From a checkpoint of a small sound classifier.
Model: waveform 16khz input, arch tc_resnet, depths [3, 6, 6].
Rows from block 8 of a small sound classifier, named by matrix and row number. Rows with one number belong to one channel. Each number is 500 + 25 x the weight over its row's rms, rounded and kept within 0 to 999. All counts start at 0. Numbers have three digits each.
After each channel's rows are labels from the 100 clips, of 14848, where the channel reaches its highest value: "loudest band" is the band of the loudest frequency at the time of the peak; "strongest on" is what is common among them. Only what is clearly more common there than usual is listed. The data: synthesized solo parts of chorales (CocoChorales). In brackets: how many of the 100, against the usual share in percent.
# convs0: first width-5 conv (model.blocks.8.convs.0.weight, 144x144x5, each kernel summed), inputs 0-71
# convs1: second width-5 conv (model.blocks.8.convs.1.weight, 144x144x5, transposed, each kernel summed), outputs 0-71

convs0.121:510524506507511520540503507504462535531496471516455520492497499500548510497490508500494463468538507499533544520482522500504497586500510528513506483527502520502520507535501515469528499556496471520513499485496543490500
convs1.121:507542504448480562504445533483481474495488500484463482486483467509494491494473515509481482512494496489554494520502499468489480471498485488503499450524507526511500514491522497458512493537471478453486464490494502558455
loudest band: 250 to 500 Hz (95 vs 50.7)
strongest on: viola (100 vs 8.4); note D#4 (40 vs 11.4); note F4 (36 vs 9.1); note E4 (26 vs 8.7)

convs0.8:487476491515505469490488457503468464487471474489525479535504515482510496488526473498516454508490498490493524468494503527516544457490494475505497488485519562472463487530475535543470480514474516450488495493461501509523
convs1.8:534465488523521497517455465481469472488483490496481472516490488526501459494516500512488474515492491478499519485496481549531535456498451474470526469491523538471484481494544533516511482516481481454531496484479514504516
loudest band: 250 to 500 Hz (77 vs 50.7)
strongest on: tuba (100 vs 8.8); note A3 (44 vs 9); note A#3 (33 vs 10.8); note G#3 (27 vs 8.3)

convs0.35:538546502477504482504532483577473501575501520485478510488483451472484546501546462513483516511491539486489514499491526488518452556485485492496511538495492482516494504505469519463486484468499510518499489494502511515496
convs1.35:539532512450490495497490483522461476530483475455511554490479446508492472525523497516460517491459515447489529483491540535468466515486484505467507481494488480474492502495466494458516492480479523500482462496529471533484
loudest band: 250 to 500 Hz (82 vs 50.7)
strongest on: bassoon (99 vs 8.7); note A3 (51 vs 9); note B3 (30 vs 9.6); note A#3 (28 vs 10.8)

convs0.7:490501501524504499512461497500436510504519471499436533495494493532539497518474481477507518522526474499529547509475504458504505552471480536501484464515521539508490503526501536479510505594517464501508459496488525507516
convs1.7:509507501471463546507468549491459502458485483504481480508469439509514479488471509482491486500465487481557504526494493473475468483496501494490498477543541529516454516498536530468507474536491489457489485506502485535475
loudest band: 250 to 500 Hz (85 vs 50.7)
strongest on: viola (87 vs 8.4); note D#4 (35 vs 11.4); note E4 (26 vs 8.7)

convs0.29:504487488492448515461511518480496511453522536498557505485524496485481517493480510458536511472469489500523470507561471507538514473480516502524501466515489468482498539460532454517498517463491519530488504489485467508512
convs1.29:503522461508476512486520507506498505458500516480525509525543532417480533500479494491530511526486494521540494457523490481516518465510511496541506524502470473517491539477508473495512538471531478489499520499493476513450
loudest band: 500 to 1000 Hz (59 vs 28.3)
strongest on: violin (97 vs 13.8); note D#5 (32 vs 8.8); note G5 (28 vs 6.5); note C#5 (28 vs 10)

convs0.87:479496486499525463494506489483486538478548473523490519481491464534488469446469475459496483504473494493452513495533497487533471527482516557535467472470482480519523535513551500526482501492471496476492530483464511437542
convs1.87:477507488470501536520519543477468543477511511507500542485514508505513504458477468475498436514461514522509514518538457473516476490523513529512466493468488530513525555506462493505514523491478485483514524481489513467496
loudest band: 500 to 1000 Hz (57 vs 28.3)
strongest on: violin (97 vs 13.8); note F5 (29 vs 8); note G5 (27 vs 6.5); note F#5 (25 vs 7)

convs0.44:507538505487460503494518558542480508542469523475486491500452495485489531502523494529503476499474524486467498497476487453478477505473510477476527509532512508564525481495477492515502453469484490507489495482490484516493
convs1.44:543511476507518485496499494510477490519486519487506503489481473490477524487515495546511478490435515468485499493486511505503475525503495507491521495463488503518525434528504512491487434483460506485500496443513478493476
loudest band: 250 to 500 Hz (92 vs 50.7)
strongest on: horn (100 vs 6.9); note G#4 (93 vs 9.1); note A#4 (43 vs 10.5)

convs0.59:471505502506489521541466566490513460501494506475475478493470508478513496474515529516490485485523493496467496501511456498501516512515510496492513502511505534562536457512472494544472442518498493535510490485500519507472
convs1.59:521521467505538531507448490471459473487462491478496457504492481499489516474499510546496462510462479486516491475504487491524477514509484485475508460512523504510530471535525516498520446505467475463494480455494495487480
loudest band: 250 to 500 Hz (93 vs 50.7)
strongest on: horn (95 vs 6.9); note G#4 (73 vs 9.1); note A4 (35 vs 8.5); note A#4 (28 vs 10.5)

convs0.30:505497494505506505523496474508504471471468525476529495470498536455525492499464508531494483480532491483515487499489546504494524535500513517530501486489459482474484445494481463475510528520507501505469495481519508502465
convs1.30:502463487509497514511511469455545456466426484479528497454483527489525498519478511505468512498542499499516489510465539537465467481534496467527497507509469499473472475545531498469499469491519516503479478522529524504465
loudest band: 1000 to 2000 Hz (58 vs 12.3)
strongest on: trombone (98 vs 7.1); note F4 (70 vs 9.1); note G4 (29 vs 7.5); note E4 (27 vs 8.7)

convs0.28:492497462467503480500537482459515536482504475524553503503496461515484481471471489485488497517453494481443484500537487480552482494479530556540474480489499506480534514484522476520489507438500513505498520469471502464535
convs1.28:487478462518518499500520509456522535472517538510503543515530504465487505475495490493516480530480518509481482509517493498551511503542505519531488521468464510487504539515506477520526511470508482473527551504526528457496
loudest band: 500 to 1000 Hz (69 vs 28.3)
strongest on: violin (99 vs 13.8); note G5 (34 vs 6.5); note F5 (33 vs 8); note D#5 (33 vs 8.8)

convs0.75:486504495524491499490502493508468498491523497493484539483531562526537501512518496515543547510523465497574575499528521495532493551504502545513492500510535541528503546527506550491515530551503482496494485491492513513513
convs1.75:504530492492481538469477532492462491464478506487490504511460457515492491515491483468472473486459455488584474495503488474488465441502504476467497472534512513515482495511523502508526477503504472442488505471492486534435
loudest band: 500 to 1000 Hz (76 vs 28.3)
strongest on: flute (94 vs 8.7); note F5 (41 vs 8); note D#5 (35 vs 8.8); note G5 (34 vs 6.5)

convs0.51:512482478497522550483479461482477486478502476511504497530514437475551480544476477543507509515493451499554475502487524500487496454518521467489495495514488510499508502490501490488507503531521502489496504500520477502497
convs1.51:518477492507524505469512467516492487480476450489492486520494439462506503555471493531466539507489451460495458522491525488461506478515513433460503498523527482528501477526491488454488513479553548503485485535513491506483
loudest band: 500 to 1000 Hz (60 vs 28.3)
strongest on: trombone (100 vs 7.1); note E4 (56 vs 8.7); note F4 (34 vs 9.1); note D4 (34 vs 12.4)

convs0.14:506540499518474495497513541534489484519480510465505502494458488499505527490541491536498491498447505495455504501493489484479516475473487490474510496522521546512520477509448500506498447493490477477482479476469493528522
convs1.14:537506476516542496541454470508478493515486511470509472483487466519471516496525494541511469475439529470481526481494509538523487495493482488502524501474497510505514457506500498514480479482462492483512486479481489503505
loudest band: 250 to 500 Hz (86 vs 50.7)
strongest on: tuba (100 vs 8.8); note A3 (45 vs 9); note B3 (34 vs 9.6); note G#3 (33 vs 8.3)

convs0.18:493513488503480507511472496496445516483494454512461517501497456468514496485473492438471482497541466471521509497494475509503508573458465514502487437521498504476470500515494517469516543544505473518494482517495510486516
convs1.18:509538478460463549512457538479463508500478492526468514516496449518500473487470526444486496527508497482516507506500491483481456521487465536530509475550513522504476515480523527467524503523474473463501491504481500542476
loudest band: 250 to 500 Hz (92 vs 50.7)
strongest on: viola (100 vs 8.4); note E4 (34 vs 8.7); note D#4 (31 vs 11.4); note D4 (30 vs 12.4)

convs0.10:499519509449503483494517456513486522542525491530525496493510509515473528482525485495518516452498499523477472465553503499530467498486532489488505520474488467483517537457533453495480482437479502546503500487505477474517
convs1.10:523454529440489490461508523532464512546535469474499519521530479477482513483527491518518482461440504505503476452513536514539500468506506450474485490461507487499498540492454491496510507485478479509498505502499461505499
loudest band: 500 to 1000 Hz (57 vs 28.3)
strongest on: violin (76 vs 13.8); note D#5 (28 vs 8.8); note C#5 (26 vs 10)

convs0.125:469439502473506543472469465488482498467515433510526482507508437484500491526474510504508486484495465512508448434531515508508513457477535458512486499498521472483519516450520470481490518481502537510486515477505469492506
convs1.125:524489498489497528450504488520483473488530449470491524526520432457503517552480535525492530493503454474493452505527503498488535429506520445511488521543506452512467540480464468464488509457562518498489523531503472506488
loudest band: 500 to 1000 Hz (69 vs 28.3)
strongest on: violin (100 vs 13.8); note D#5 (39 vs 8.8); note F#5 (29 vs 7); note C#5 (29 vs 10)

convs0.140:489495559486529512505476543501522497501490487510508472463468496546495512493486525540511477458538503557468474490482526491488482469526537482503506520484493516543516465468519500532491463474502526522498533526520502506520
convs1.140:506486486509527519471462473483489482498512467481503458463523426509468520503484561504483491467492499497531477496499465520486470493553498462455503498511507472510521457565504505517519471484500499498521487486531464501463
loudest band: 1000 to 2000 Hz (51 vs 12.3)
strongest on: oboe (100 vs 7.4); note B4 (41 vs 9.3); note A#4 (34 vs 10.5); note C#5 (30 vs 10)

convs0.1:510502492465514492495550497484516504505524519538575508506552489505485486481480531475538495508491491494485451491581496537531482497489521527566494510500505484538545525505554480515513530444502539497501525478503506465475
convs1.1:501462457512490537462486518491490511476520504501501512537504484466458498473483492484483468528442508513520477460513486544527504449516481484492474479459492462514506523479492452496514511471505502446506525470507497458483
loudest band: 500 to 1000 Hz (62 vs 28.3)
strongest on: violin (94 vs 13.8); note D#5 (43 vs 8.8); note F5 (31 vs 8); note C#5 (31 vs 10)

convs0.54:491534501491509468489497528495519512463510487481476508462491597519503471460459481489508482471513468478495541493483503525491494507504514533476510476434465536558495495491449510515494517509460494470496524494479493473484
convs1.54:460501507506501496495492474444504473460483487462546478437500575515518488470466486492475486480511467486499508504497492499507464504497535518481515476468456501491506484546472504487493497459452500456512493431501481484486
loudest band: 250 to 500 Hz (77 vs 50.7)
strongest on: saxophone (100 vs 1.5); note G#4 (32 vs 9.1); note F#4 (31 vs 8.4); note C#4 (29 vs 12.1)

convs0.74:518515516499493465490525505539527508528488537472475503475496570460471519500507464515517521475481535478545508498496529481475497526530490479473518525445464457492474467492476477452505496475494498527483457488526484471490
convs1.74:521509529468462477508497468493489475505489518470549481465493570476460488508510497488508512456535518503510506475480531513453493518487496494496512492490456472478523453509521461454479490471478521495491483454543499506480
loudest band: 250 to 500 Hz (77 vs 50.7)
strongest on: bassoon (57 vs 8.7); saxophone (38 vs 1.5); note C#4 (29 vs 12.1); note A3 (28 vs 9)

convs0.102:512479487507457496519509531524459504488485513496525533462492445491513491518524496492510553521522506469549548541491480480488489529448480510523516493488457511492452526495474521477477496536549475524513478506497501523513
convs1.102:456527497493448487504482547509528468486481513511510496552478489508523496509506538469495517504507518512569506479509487494491524500500469533515484499513491500506476523489533560470496504531513463499465491481513504522472
loudest band: 250 to 500 Hz (77 vs 50.7)
strongest on: viola (77 vs 8.4); note D#4 (30 vs 11.4); note E4 (27 vs 8.7); note F4 (25 vs 9.1)

convs0.61:490487479484457518508497509486491488528479477510497494495509459455508478504482547455466503532552518505521468502485481517504511553483471475521501473542512497457502505499495512475519536540495498530506475529492535519486
convs1.61:500552471482464522532495517488465478494471490487480498477509471504517494495497518453427486514515496504523454478487506510475471519471461485544501478526477491476484522471515515466533520516500479506504494504479494534465
loudest band: 250 to 500 Hz (93 vs 50.7)
strongest on: viola (100 vs 8.4); note D#4 (39 vs 11.4); note F4 (36 vs 9.1); note E4 (26 vs 8.7)

convs0.111:458566495500479482478503555509500503484520500490482542488502535506496465459475456489506481513471463453466560524480481493504471530488494557472489467455497539551503525506462517525482504510461465464502502499474474481515
convs1.111:493516483494484509529503512482482488468488521467510520461482536504518503490500478494491482486492482464502508525507490517520479512492532571481530455501459501498527549543492531468537527475448484471492495446482468523492
loudest band: 500 to 1000 Hz (89 vs 28.3)
strongest on: flute (100 vs 8.7); note F5 (46 vs 8); note D#5 (37 vs 8.8); note G5 (34 vs 6.5)

convs0.98:503515495453511502473478508494448526493551485531502537511527486531496488490479466474536519455468451498508501468547509461556477504464536497509478480490492504523504549500535493523478511498475501492496496495475490458536
convs1.98:509518463470481534509509570500470540460520484502495548534528491519468510468504466471526481472422458494513505486536473483525501491512514504500496491493485497528488561493476519476534526483510461473482521510476479506496
loudest band: 500 to 1000 Hz (61 vs 28.3)
strongest on: violin (98 vs 13.8)

convs0.68:440452560481526449533473479492556509499498479504475462503487497547472520485457521488498499500511517552469493507488491485513492485542532498493514556465504487501501457476533527518490489492485522506518544495497512489523
convs1.68:487501537480529496475490500493504493522532483507474496480535492515496509468460576526473463525530494521475503513474486495483470467528525500484464521490486486478508476515510500528533500455460540502537543516531468507455
loudest band: 1000 to 2000 Hz (44 vs 12.3)
strongest on: oboe (100 vs 7.4); note B4 (43 vs 9.3); note A#4 (33 vs 10.5); note C#5 (27 vs 10)

convs0.117:480544484487473516519499562500491508481492497495483544480465483494508460495428494504485456510478467473470538518462494497502465522498497529475481452526502542574511491492478503512481512539502476494503495486469512484513
convs1.117:469538489478498509511460517484458495449465495513488509505474504491516504480485484508499478510476482489510493507488490462475458525502508547499520446526515496505511516528504535487545510499460490472502489455468496509477
loudest band: 250 to 500 Hz (96 vs 50.7)
strongest on: horn (97 vs 6.9); note G#4 (67 vs 9.1); note A4 (47 vs 8.5); note A#4 (27 vs 10.5)

convs0.57:478470494489496538460495531472476513510550455518521507493511475469488511513472497458508489471482460503506452458560492515531496506488527468530486484517509491481508559474503491534521500473488498504499501536471507491505
convs1.57:506544448481508531494511531524455506509527459478508528528525478464497530501472492485512510484476448517521441424540493463518503507500499469514500496528490468535501528464491508469504523500530449507495521514460465511485
loudest band: 500 to 1000 Hz (69 vs 28.3)
strongest on: violin (99 vs 13.8); note C#5 (33 vs 10); note D#5 (25 vs 8.8)

convs0.25:477504568500526458509469490489502497493505444484435519476464486552530483492485509494489480508525484535499580512492508456489481523520525537477494493462477534502466487510474538486497503547478481489528489507487495495523
convs1.25:486521517489493485498452528477507495499485498481464497477467475540518469489487527525481463502516508504524529511475482483453474464517527511480478532496491518506476491503523543506531482509478525483515496495514478550473
loudest band: 1000 to 2000 Hz (36 vs 12.3)
strongest on: oboe (66 vs 7.4); flute (33 vs 8.7); note B4 (30 vs 9.3); note D#5 (29 vs 8.8)

convs0.96:476508477514515486494471529499495476481483508489529483538494498511523512497560490519500472513478487474468502498483482496499523444497464490472495485511506544499499468508457516529470448509490487451489504474450481531523
convs1.96:532493465527536530538463485487462479481476524473500475489491501525511508471517502516527469486458510471512541501501482546540524496486464497489532472472506537479491465516528528535491486507479478467519478495465514501508
loudest band: 250 to 500 Hz (81 vs 50.7)
strongest on: tuba (100 vs 8.8); note A3 (42 vs 9); note G#3 (32 vs 8.3); note A#3 (31 vs 10.8)

convs0.0:509502495477490474486514502462514528477538501510541479483510560489456489444489488460536522445490486487487479473537495476529499511490536523527488480451488459497521530482545458525479501436487507512504495487484494456511
convs1.0:501480466476498510489528516477490514488536530498521493514536594461466534464497486482522492506502521542508492446530475485530521493511532483535463510473467469514504527479513471532509523458498487490500523498497484497507
loudest band: 500 to 1000 Hz (71 vs 28.3)
strongest on: violin (99 vs 13.8); note C#5 (35 vs 10); note D#5 (33 vs 8.8)

convs0.58:473530490496474490473487531486490498449512483490482507501495567519498474493467490427504499499490449482489548501479468530489517516482467506451504454507478498493461490493462516483492562513483470477514475529467462501510
convs1.58:487520526484472501531514520493467510455483491506516524509490581501497460478481443457498507510520456503504528490509478507479483543473500538492528453514500510520467530507504534483509533533494469472486493494480471528509
loudest band: 250 to 500 Hz (85 vs 50.7)
strongest on: saxophone (100 vs 1.5); note G#4 (32 vs 9.1); note F4 (32 vs 9.1); note F#4 (30 vs 8.4)

convs0.113:500489520485495469493523431519509484528472489507480446512476488516468551491517468530488481496493557511429524518497505482491507457480489498485479511473493523452498470519475517511466468485489506495516508461499506463535
convs1.113:539486514529529463478502449505511482509502506505496524509494486536514453497547526516492486515460499494488532476501516557542501476498462510500514516466515511425528441479511488522517460481462525500542513506513523518519
loudest band: 250 to 500 Hz (91 vs 50.7)
strongest on: tuba (100 vs 8.8); note A3 (63 vs 9); note G3 (45 vs 6.3); note B3 (26 vs 9.6)

convs0.62:500488511490508499558491494499485528539483491514465475471496531482487522475504554500483492481557523510515483515480519476510505542492509462528470511530523484470486480514532505514510464530491493567511469495553563477476
convs1.62:488520500483472557501461513475490480508493505505471463497470496507483490464487549498481485513526510530552479493476495486460468486501491468517477484532515519498498475488541497494520448530473484463517488485512495535482
loudest band: 250 to 500 Hz (97 vs 50.7)
strongest on: viola (100 vs 8.4); note F4 (39 vs 9.1); note D#4 (37 vs 11.4); note E4 (28 vs 8.7)

convs0.110:504463462508493503485495510503509502498492514554457499533511467470484491524477488461532532562482478501524502533486481491515480473488469492503473500522563508509518462493535532512513493505545499460506534499483510499514
convs1.110:512462521509490521450530488530474520500482495538463460541488441473468476502467471484483505516464508484481478543485484473480471558522462500484462490521555460531513485511512498488534487514537496486539519522493508498506
loudest band: 250 to 500 Hz (79 vs 50.7)
strongest on: clarinet (100 vs 9); note G4 (50 vs 7.5); note F4 (31 vs 9.1)

convs0.42:512530530488512444500522440569492519575502481472464496519461489520506539489554477521505525513497542518460510508481516476495489495510503474433521538471481486467478494497480524495493475487482493521511515490498486529528
convs1.42:538506532483473495497467488498485479554502502483502508497520467512509483533535559525459520474498539472475510461509525553488483493482489454484509514491482523430507491489493492499489481487461534476519491492524478562478
loudest band: 250 to 500 Hz (80 vs 50.7)
strongest on: bassoon (100 vs 8.7); note A3 (47 vs 9); note A#3 (33 vs 10.8); note G#3 (29 vs 8.3)

convs0.124:480525493511502536490462578506505466477498486498475487510491564492479482495461507498512510503476455492451511499445476496495489491499509473497503500524526524574518463486508484521507485512497493506489502484488494507491
convs1.124:467496491493521508487469497503465501468495470517508471524491511485475508478460461513506487509479469469466486515485483477462474556516507497448503453494528484516539488539476530511501479492488491483491493457475463481510
loudest band: 250 to 500 Hz (100 vs 50.7)
strongest on: horn (100 vs 6.9); note G#4 (67 vs 9.1); note A4 (45 vs 8.5); note A#4 (30 vs 10.5)

convs0.48:499492499501459505531498524504486488497502480507485490497526463451516492521485514458470489497541515492544457496494494513487502558499472483498483464536505491458464503490489522457522506546483465523500474532485539494484
convs1.48:480551463485482548533458517470469475496475457495461505490481472512524503488481531468442500510529477528526468475482506480484450524501458516544486480526487502459502531481500535482523492531500494492497497502494500522470
loudest band: 250 to 500 Hz (95 vs 50.7)
strongest on: viola (100 vs 8.4); note D#4 (45 vs 11.4); note F4 (35 vs 9.1)

convs0.15:526555502497486444492543472562486515568498549473490513512492464461492529511562484538524544483497530478515509518509516484496498537491482491493525517483495482476497516500504501473515463471504510556492464499527503520476
convs1.15:562525536483463485487497457536446484544468512472497519506480474481483505550535495509489540467486523491523521480475546514479486518467446489485512490483486479465495506485516478480492477486501517483489471481537491538474
loudest band: 250 to 500 Hz (81 vs 50.7)
strongest on: bassoon (95 vs 8.7); note A3 (67 vs 9); note G3 (26 vs 6.3)

convs0.115:490476477518491473545471476478473491464456544518508464519506510485492485479516516521517500489536529495520488504497485501476549526498454497508487488482535543430459466526491481519474494518498478533476461450527535487514
convs1.115:505483456513510524527470478476499483472469529490497443474475501545502471469518519520517504506506525508551516489499480523503524475501440484524495474528507539478460468509568523499516431528487481483481462468505516512492
loudest band: 250 to 500 Hz (88 vs 50.7)
strongest on: viola (85 vs 8.4); note D#4 (31 vs 11.4); note F4 (30 vs 9.1)

convs0.41:508495473501526544493487524484498473490486471484518481476477462473533487527469487579480481492498478474492472519491516481477489470531533518477503529493479516553512492483470479486494453504518520504475514521510493492465
convs1.41:512511446531563511486509493487533472485473466483513521477482478473525532527474463540476478483477486459492460518466529461459463491537531504465515500503495472522520478557448503483504454497520502516481492501498531489493
loudest band: 500 to 1000 Hz (57 vs 28.3)
strongest on: trombone (100 vs 7.1); note E4 (52 vs 8.7); note F4 (43 vs 9.1); note D4 (31 vs 12.4)

convs0.72:494467535508489467504522529487574530484462538504498471509504494536490496477520523522512518535508561545493510549484473476505503476546507545527519537467490472492499461486518511501495489459518513526523543488546513510494
convs1.72:500498502530514462453496475469529502491483560485463464517494511510474514452515543523477485521496533524517511485503499512514511474525491495514505524462497489503515440540547471515546482451504527498541518502544496512462
loudest band: 1000 to 2000 Hz (36 vs 12.3)
strongest on: oboe (95 vs 7.4); note B4 (47 vs 9.3); note A#4 (27 vs 10.5)

convs0.34:486449561513523475516455484479553516504482477501462449492525511532495499492506543522507498483536516579501496491499506504496519484557536493499509542517484485493477456501535515516491492508489523540525516508545493499518
convs1.34:488473545481504499486454478486505494515517504491472444508517492522464530496497537506482486495521523518550509504488472491495492430535522459495505522504492486480478453523532476526510456476481522497516505531532467533471
loudest band: 1000 to 2000 Hz (45 vs 12.3)
strongest on: oboe (100 vs 7.4); note B4 (43 vs 9.3); note A#4 (31 vs 10.5); note C#5 (28 vs 10)

convs0.64:515530517514494485525497519508461508497519456483460549488498470536549484504477476489492482524519477485509578534492501456511484573481511569497465479473505560540485521534482523498487508575482470489511499509492519489509
convs1.64:490542473471485528522462536496487503453474492496475526474467473522532471475497494480496468493495479485537519523493486479488463492476469542492513483527508528505465532521528557456537488516489477481497481488499500532450
loudest band: 500 to 1000 Hz (79 vs 28.3)
strongest on: flute (99 vs 8.7); note D#5 (49 vs 8.8); note F5 (45 vs 8); note G5 (35 vs 6.5)

convs0.130:520532496478493467480540475573501511569487510482495485487455469463481531513544477535522525494464545484480529512514504462483488507466455480485524538527513502495497512480483521473499452486497488544493470483511467516489
convs1.130:555523521478497480488521487532486505516471513484507536478497475490489507534532500520501536490479534484516544483481545540481506515462467519498515525467497493474515464488525462468504460487476519494502498442531508510501
loudest band: 250 to 500 Hz (82 vs 50.7)
strongest on: bassoon (100 vs 8.7); note A3 (51 vs 9); note B3 (25 vs 9.6)

convs0.23:520525487499518521489509483489519513489506493519478496488487461529537485531483492554472481507481483456495557505489559478501485539505521543490495477449474533537522494487476529497510503528523508491495526518515491492494
convs1.23:531509476515520523476494488490533476492490483470522541461475472476516512553490499528468474467501457456510489544479510500486475451522486506472510520518487474492470508567472508469504494473505513474511507528504524509458
loudest band: 1000 to 2000 Hz (35 vs 12.3)
strongest on: trombone (100 vs 7.1); note E4 (44 vs 8.7); note F4 (44 vs 9.1); note D4 (29 vs 12.4)

convs0.94:489491482510452507505470530512449504553511480511457491541505445463491486525522490450490514543506442490528486498503486491497480489478476473460502469505563491486470514487478519461503509514498482495507489532466470496522
convs1.94:534494509503500519518503507550452504516498488516470502528490460471506477499518466470489541488488496491510479518493475493452475571486441503490496468542539502538465505490510519464495521565545496516507489504483479523514
loudest band: 250 to 500 Hz (87 vs 50.7)
strongest on: clarinet (100 vs 9); note G4 (60 vs 7.5); note F4 (40 vs 9.1); note G#4 (27 vs 9.1)

convs0.82:483474464477488502524492456470499514516555493531529487498519489473494496458464556457514460450546504484454431504517477522511493537460516509537486499491510502476504509489534463533517495513474524522491490467476524453501
convs1.82:491511478447498554496473500494481510496515490508487447519509459476449500472513533475487476491518474534526458451544488487520490489503464444522464505496505498506515511499509468504511512507458485453485522471461511477503
loudest band: 250 to 500 Hz (99 vs 50.7)
strongest on: viola (100 vs 8.4); note F4 (44 vs 9.1); note D#4 (39 vs 11.4); note E4 (30 vs 8.7)

convs0.134:476523516511483521518491576491531487488509505502470474507483499485484509504478508542503507507488497499485488519477474455480490485516535506480509505523496524563525473483493466513513450494523499509493515502498487519500
convs1.134:479519452532527495496462525498493489481461519500515489505500492485489529465491479554490472490475497496500500476494484460485499551508489523499525486486496484527544480549497508521498469493479488515495494459490508460510
loudest band: 250 to 500 Hz (96 vs 50.7)
strongest on: horn (100 vs 6.9); note G#4 (86 vs 9.1); note A#4 (34 vs 10.5); note A4 (31 vs 8.5)

convs0.17:496482433501498496529521450469503537502448501519495458527489494461531516497507524463494471513521521509457475506449492516515511530485438518520486493529498507450516476531504537509508486503487498488513521478489568491482
convs1.17:508521459496515532499474486496501470501469511518484454505492492507502466498509523511465474545462511483526487494490495528504473494456444481523514483505514504462512504470515503497531487502476449452506508469450515511458
loudest band: 250 to 500 Hz (78 vs 50.7)
strongest on: tuba (94 vs 8.8); note A3 (42 vs 9); note A#3 (31 vs 10.8); note G#3 (29 vs 8.3)

convs0.103:495537511519508479529480507509466509501515471492476540476487544527530467461458515454492496501546490477500557511477503495492513565447490543507499465500484530508485518528483521476496512555473470490502488471486512489503
convs1.103:493525509454478519513467528473470505456491496487490495484468500517524474478473496467492489508505488494526500500503504486486484497457505512501496455512511522504488508533511541451511513517447488466475482471472494536474
loudest band: 250 to 500 Hz (89 vs 50.7)
strongest on: viola (91 vs 8.4); note D#4 (36 vs 11.4); note F4 (27 vs 9.1); note E4 (26 vs 8.7)

convs0.26:505482487511462505486505532483486493493494515517506503514503455444509495520525468488482533534496505499539477507493484489502495485500473494477515485515546486434476520509477511475497510524534464541459472539505486534495
convs1.26:520531485528488508524478496518477464495465504480498501511493479504532490482485485482489502518511496503526501488485476479468483561507470509497502481537513462501484526474503527474487533538530488517518499537502470520461
loudest band: 500 to 1000 Hz (72 vs 28.3)
strongest on: trumpet (100 vs 7.9); note F5 (85 vs 8); note D#5 (40 vs 8.8); note G5 (33 vs 6.5)

convs0.81:500574490504515467513490516512504525473523484491475574503479440510540477482477477499481484522489480481515592521482508496493472530487489593491480486464486563526505520527473520493486520543484477490492510499489484510528
convs1.81:516537499509489522532507533486501515466466529516495530502502479509546462495491472467497504516465504456502534542499505513499482481483488576492513475519491525498503534529517549471530527502500476476498506481485514541489
loudest band: 500 to 1000 Hz (91 vs 28.3)
strongest on: flute (100 vs 8.7); note F5 (52 vs 8); note D#5 (41 vs 8.8); note G5 (31 vs 6.5)

convs0.49:496473491504510505506486489499472466522513479526461501513541527483521492529485501478549555485525482517580504495524487447536482550492530464512459491522557479493512542500530485513512496556505494544513477502510514500489
convs1.49:495494468469478532499482511497466491490518483496483476544497442506483495503506498464487493492468463516576452468520489455478518478534482445479461468502527503534467500498511499473499495509516473438490486473477443498480
loudest band: 250 to 500 Hz (91 vs 50.7)
strongest on: clarinet (54 vs 9); note G4 (46 vs 7.5); viola (46 vs 8.4); note F4 (39 vs 9.1)

convs0.27:499522509525516479523479496523458511512522461479480531498490474539530481482488484487521490498533483479534554505521511477537477559490504530484479475485483542521513530547515530477497525580490477470506491488485532492524
convs1.27:504518516493467531517466556509441518486494493486465519489463461528517481479497485477496487471470492493557520530504511475486479508460502520493487447511491544515476530539502538462509508527474463488451493478486501541463
loudest band: 500 to 1000 Hz (73 vs 28.3)
strongest on: flute (91 vs 8.7); note D#5 (42 vs 8.8); note F5 (39 vs 8); note G5 (26 vs 6.5)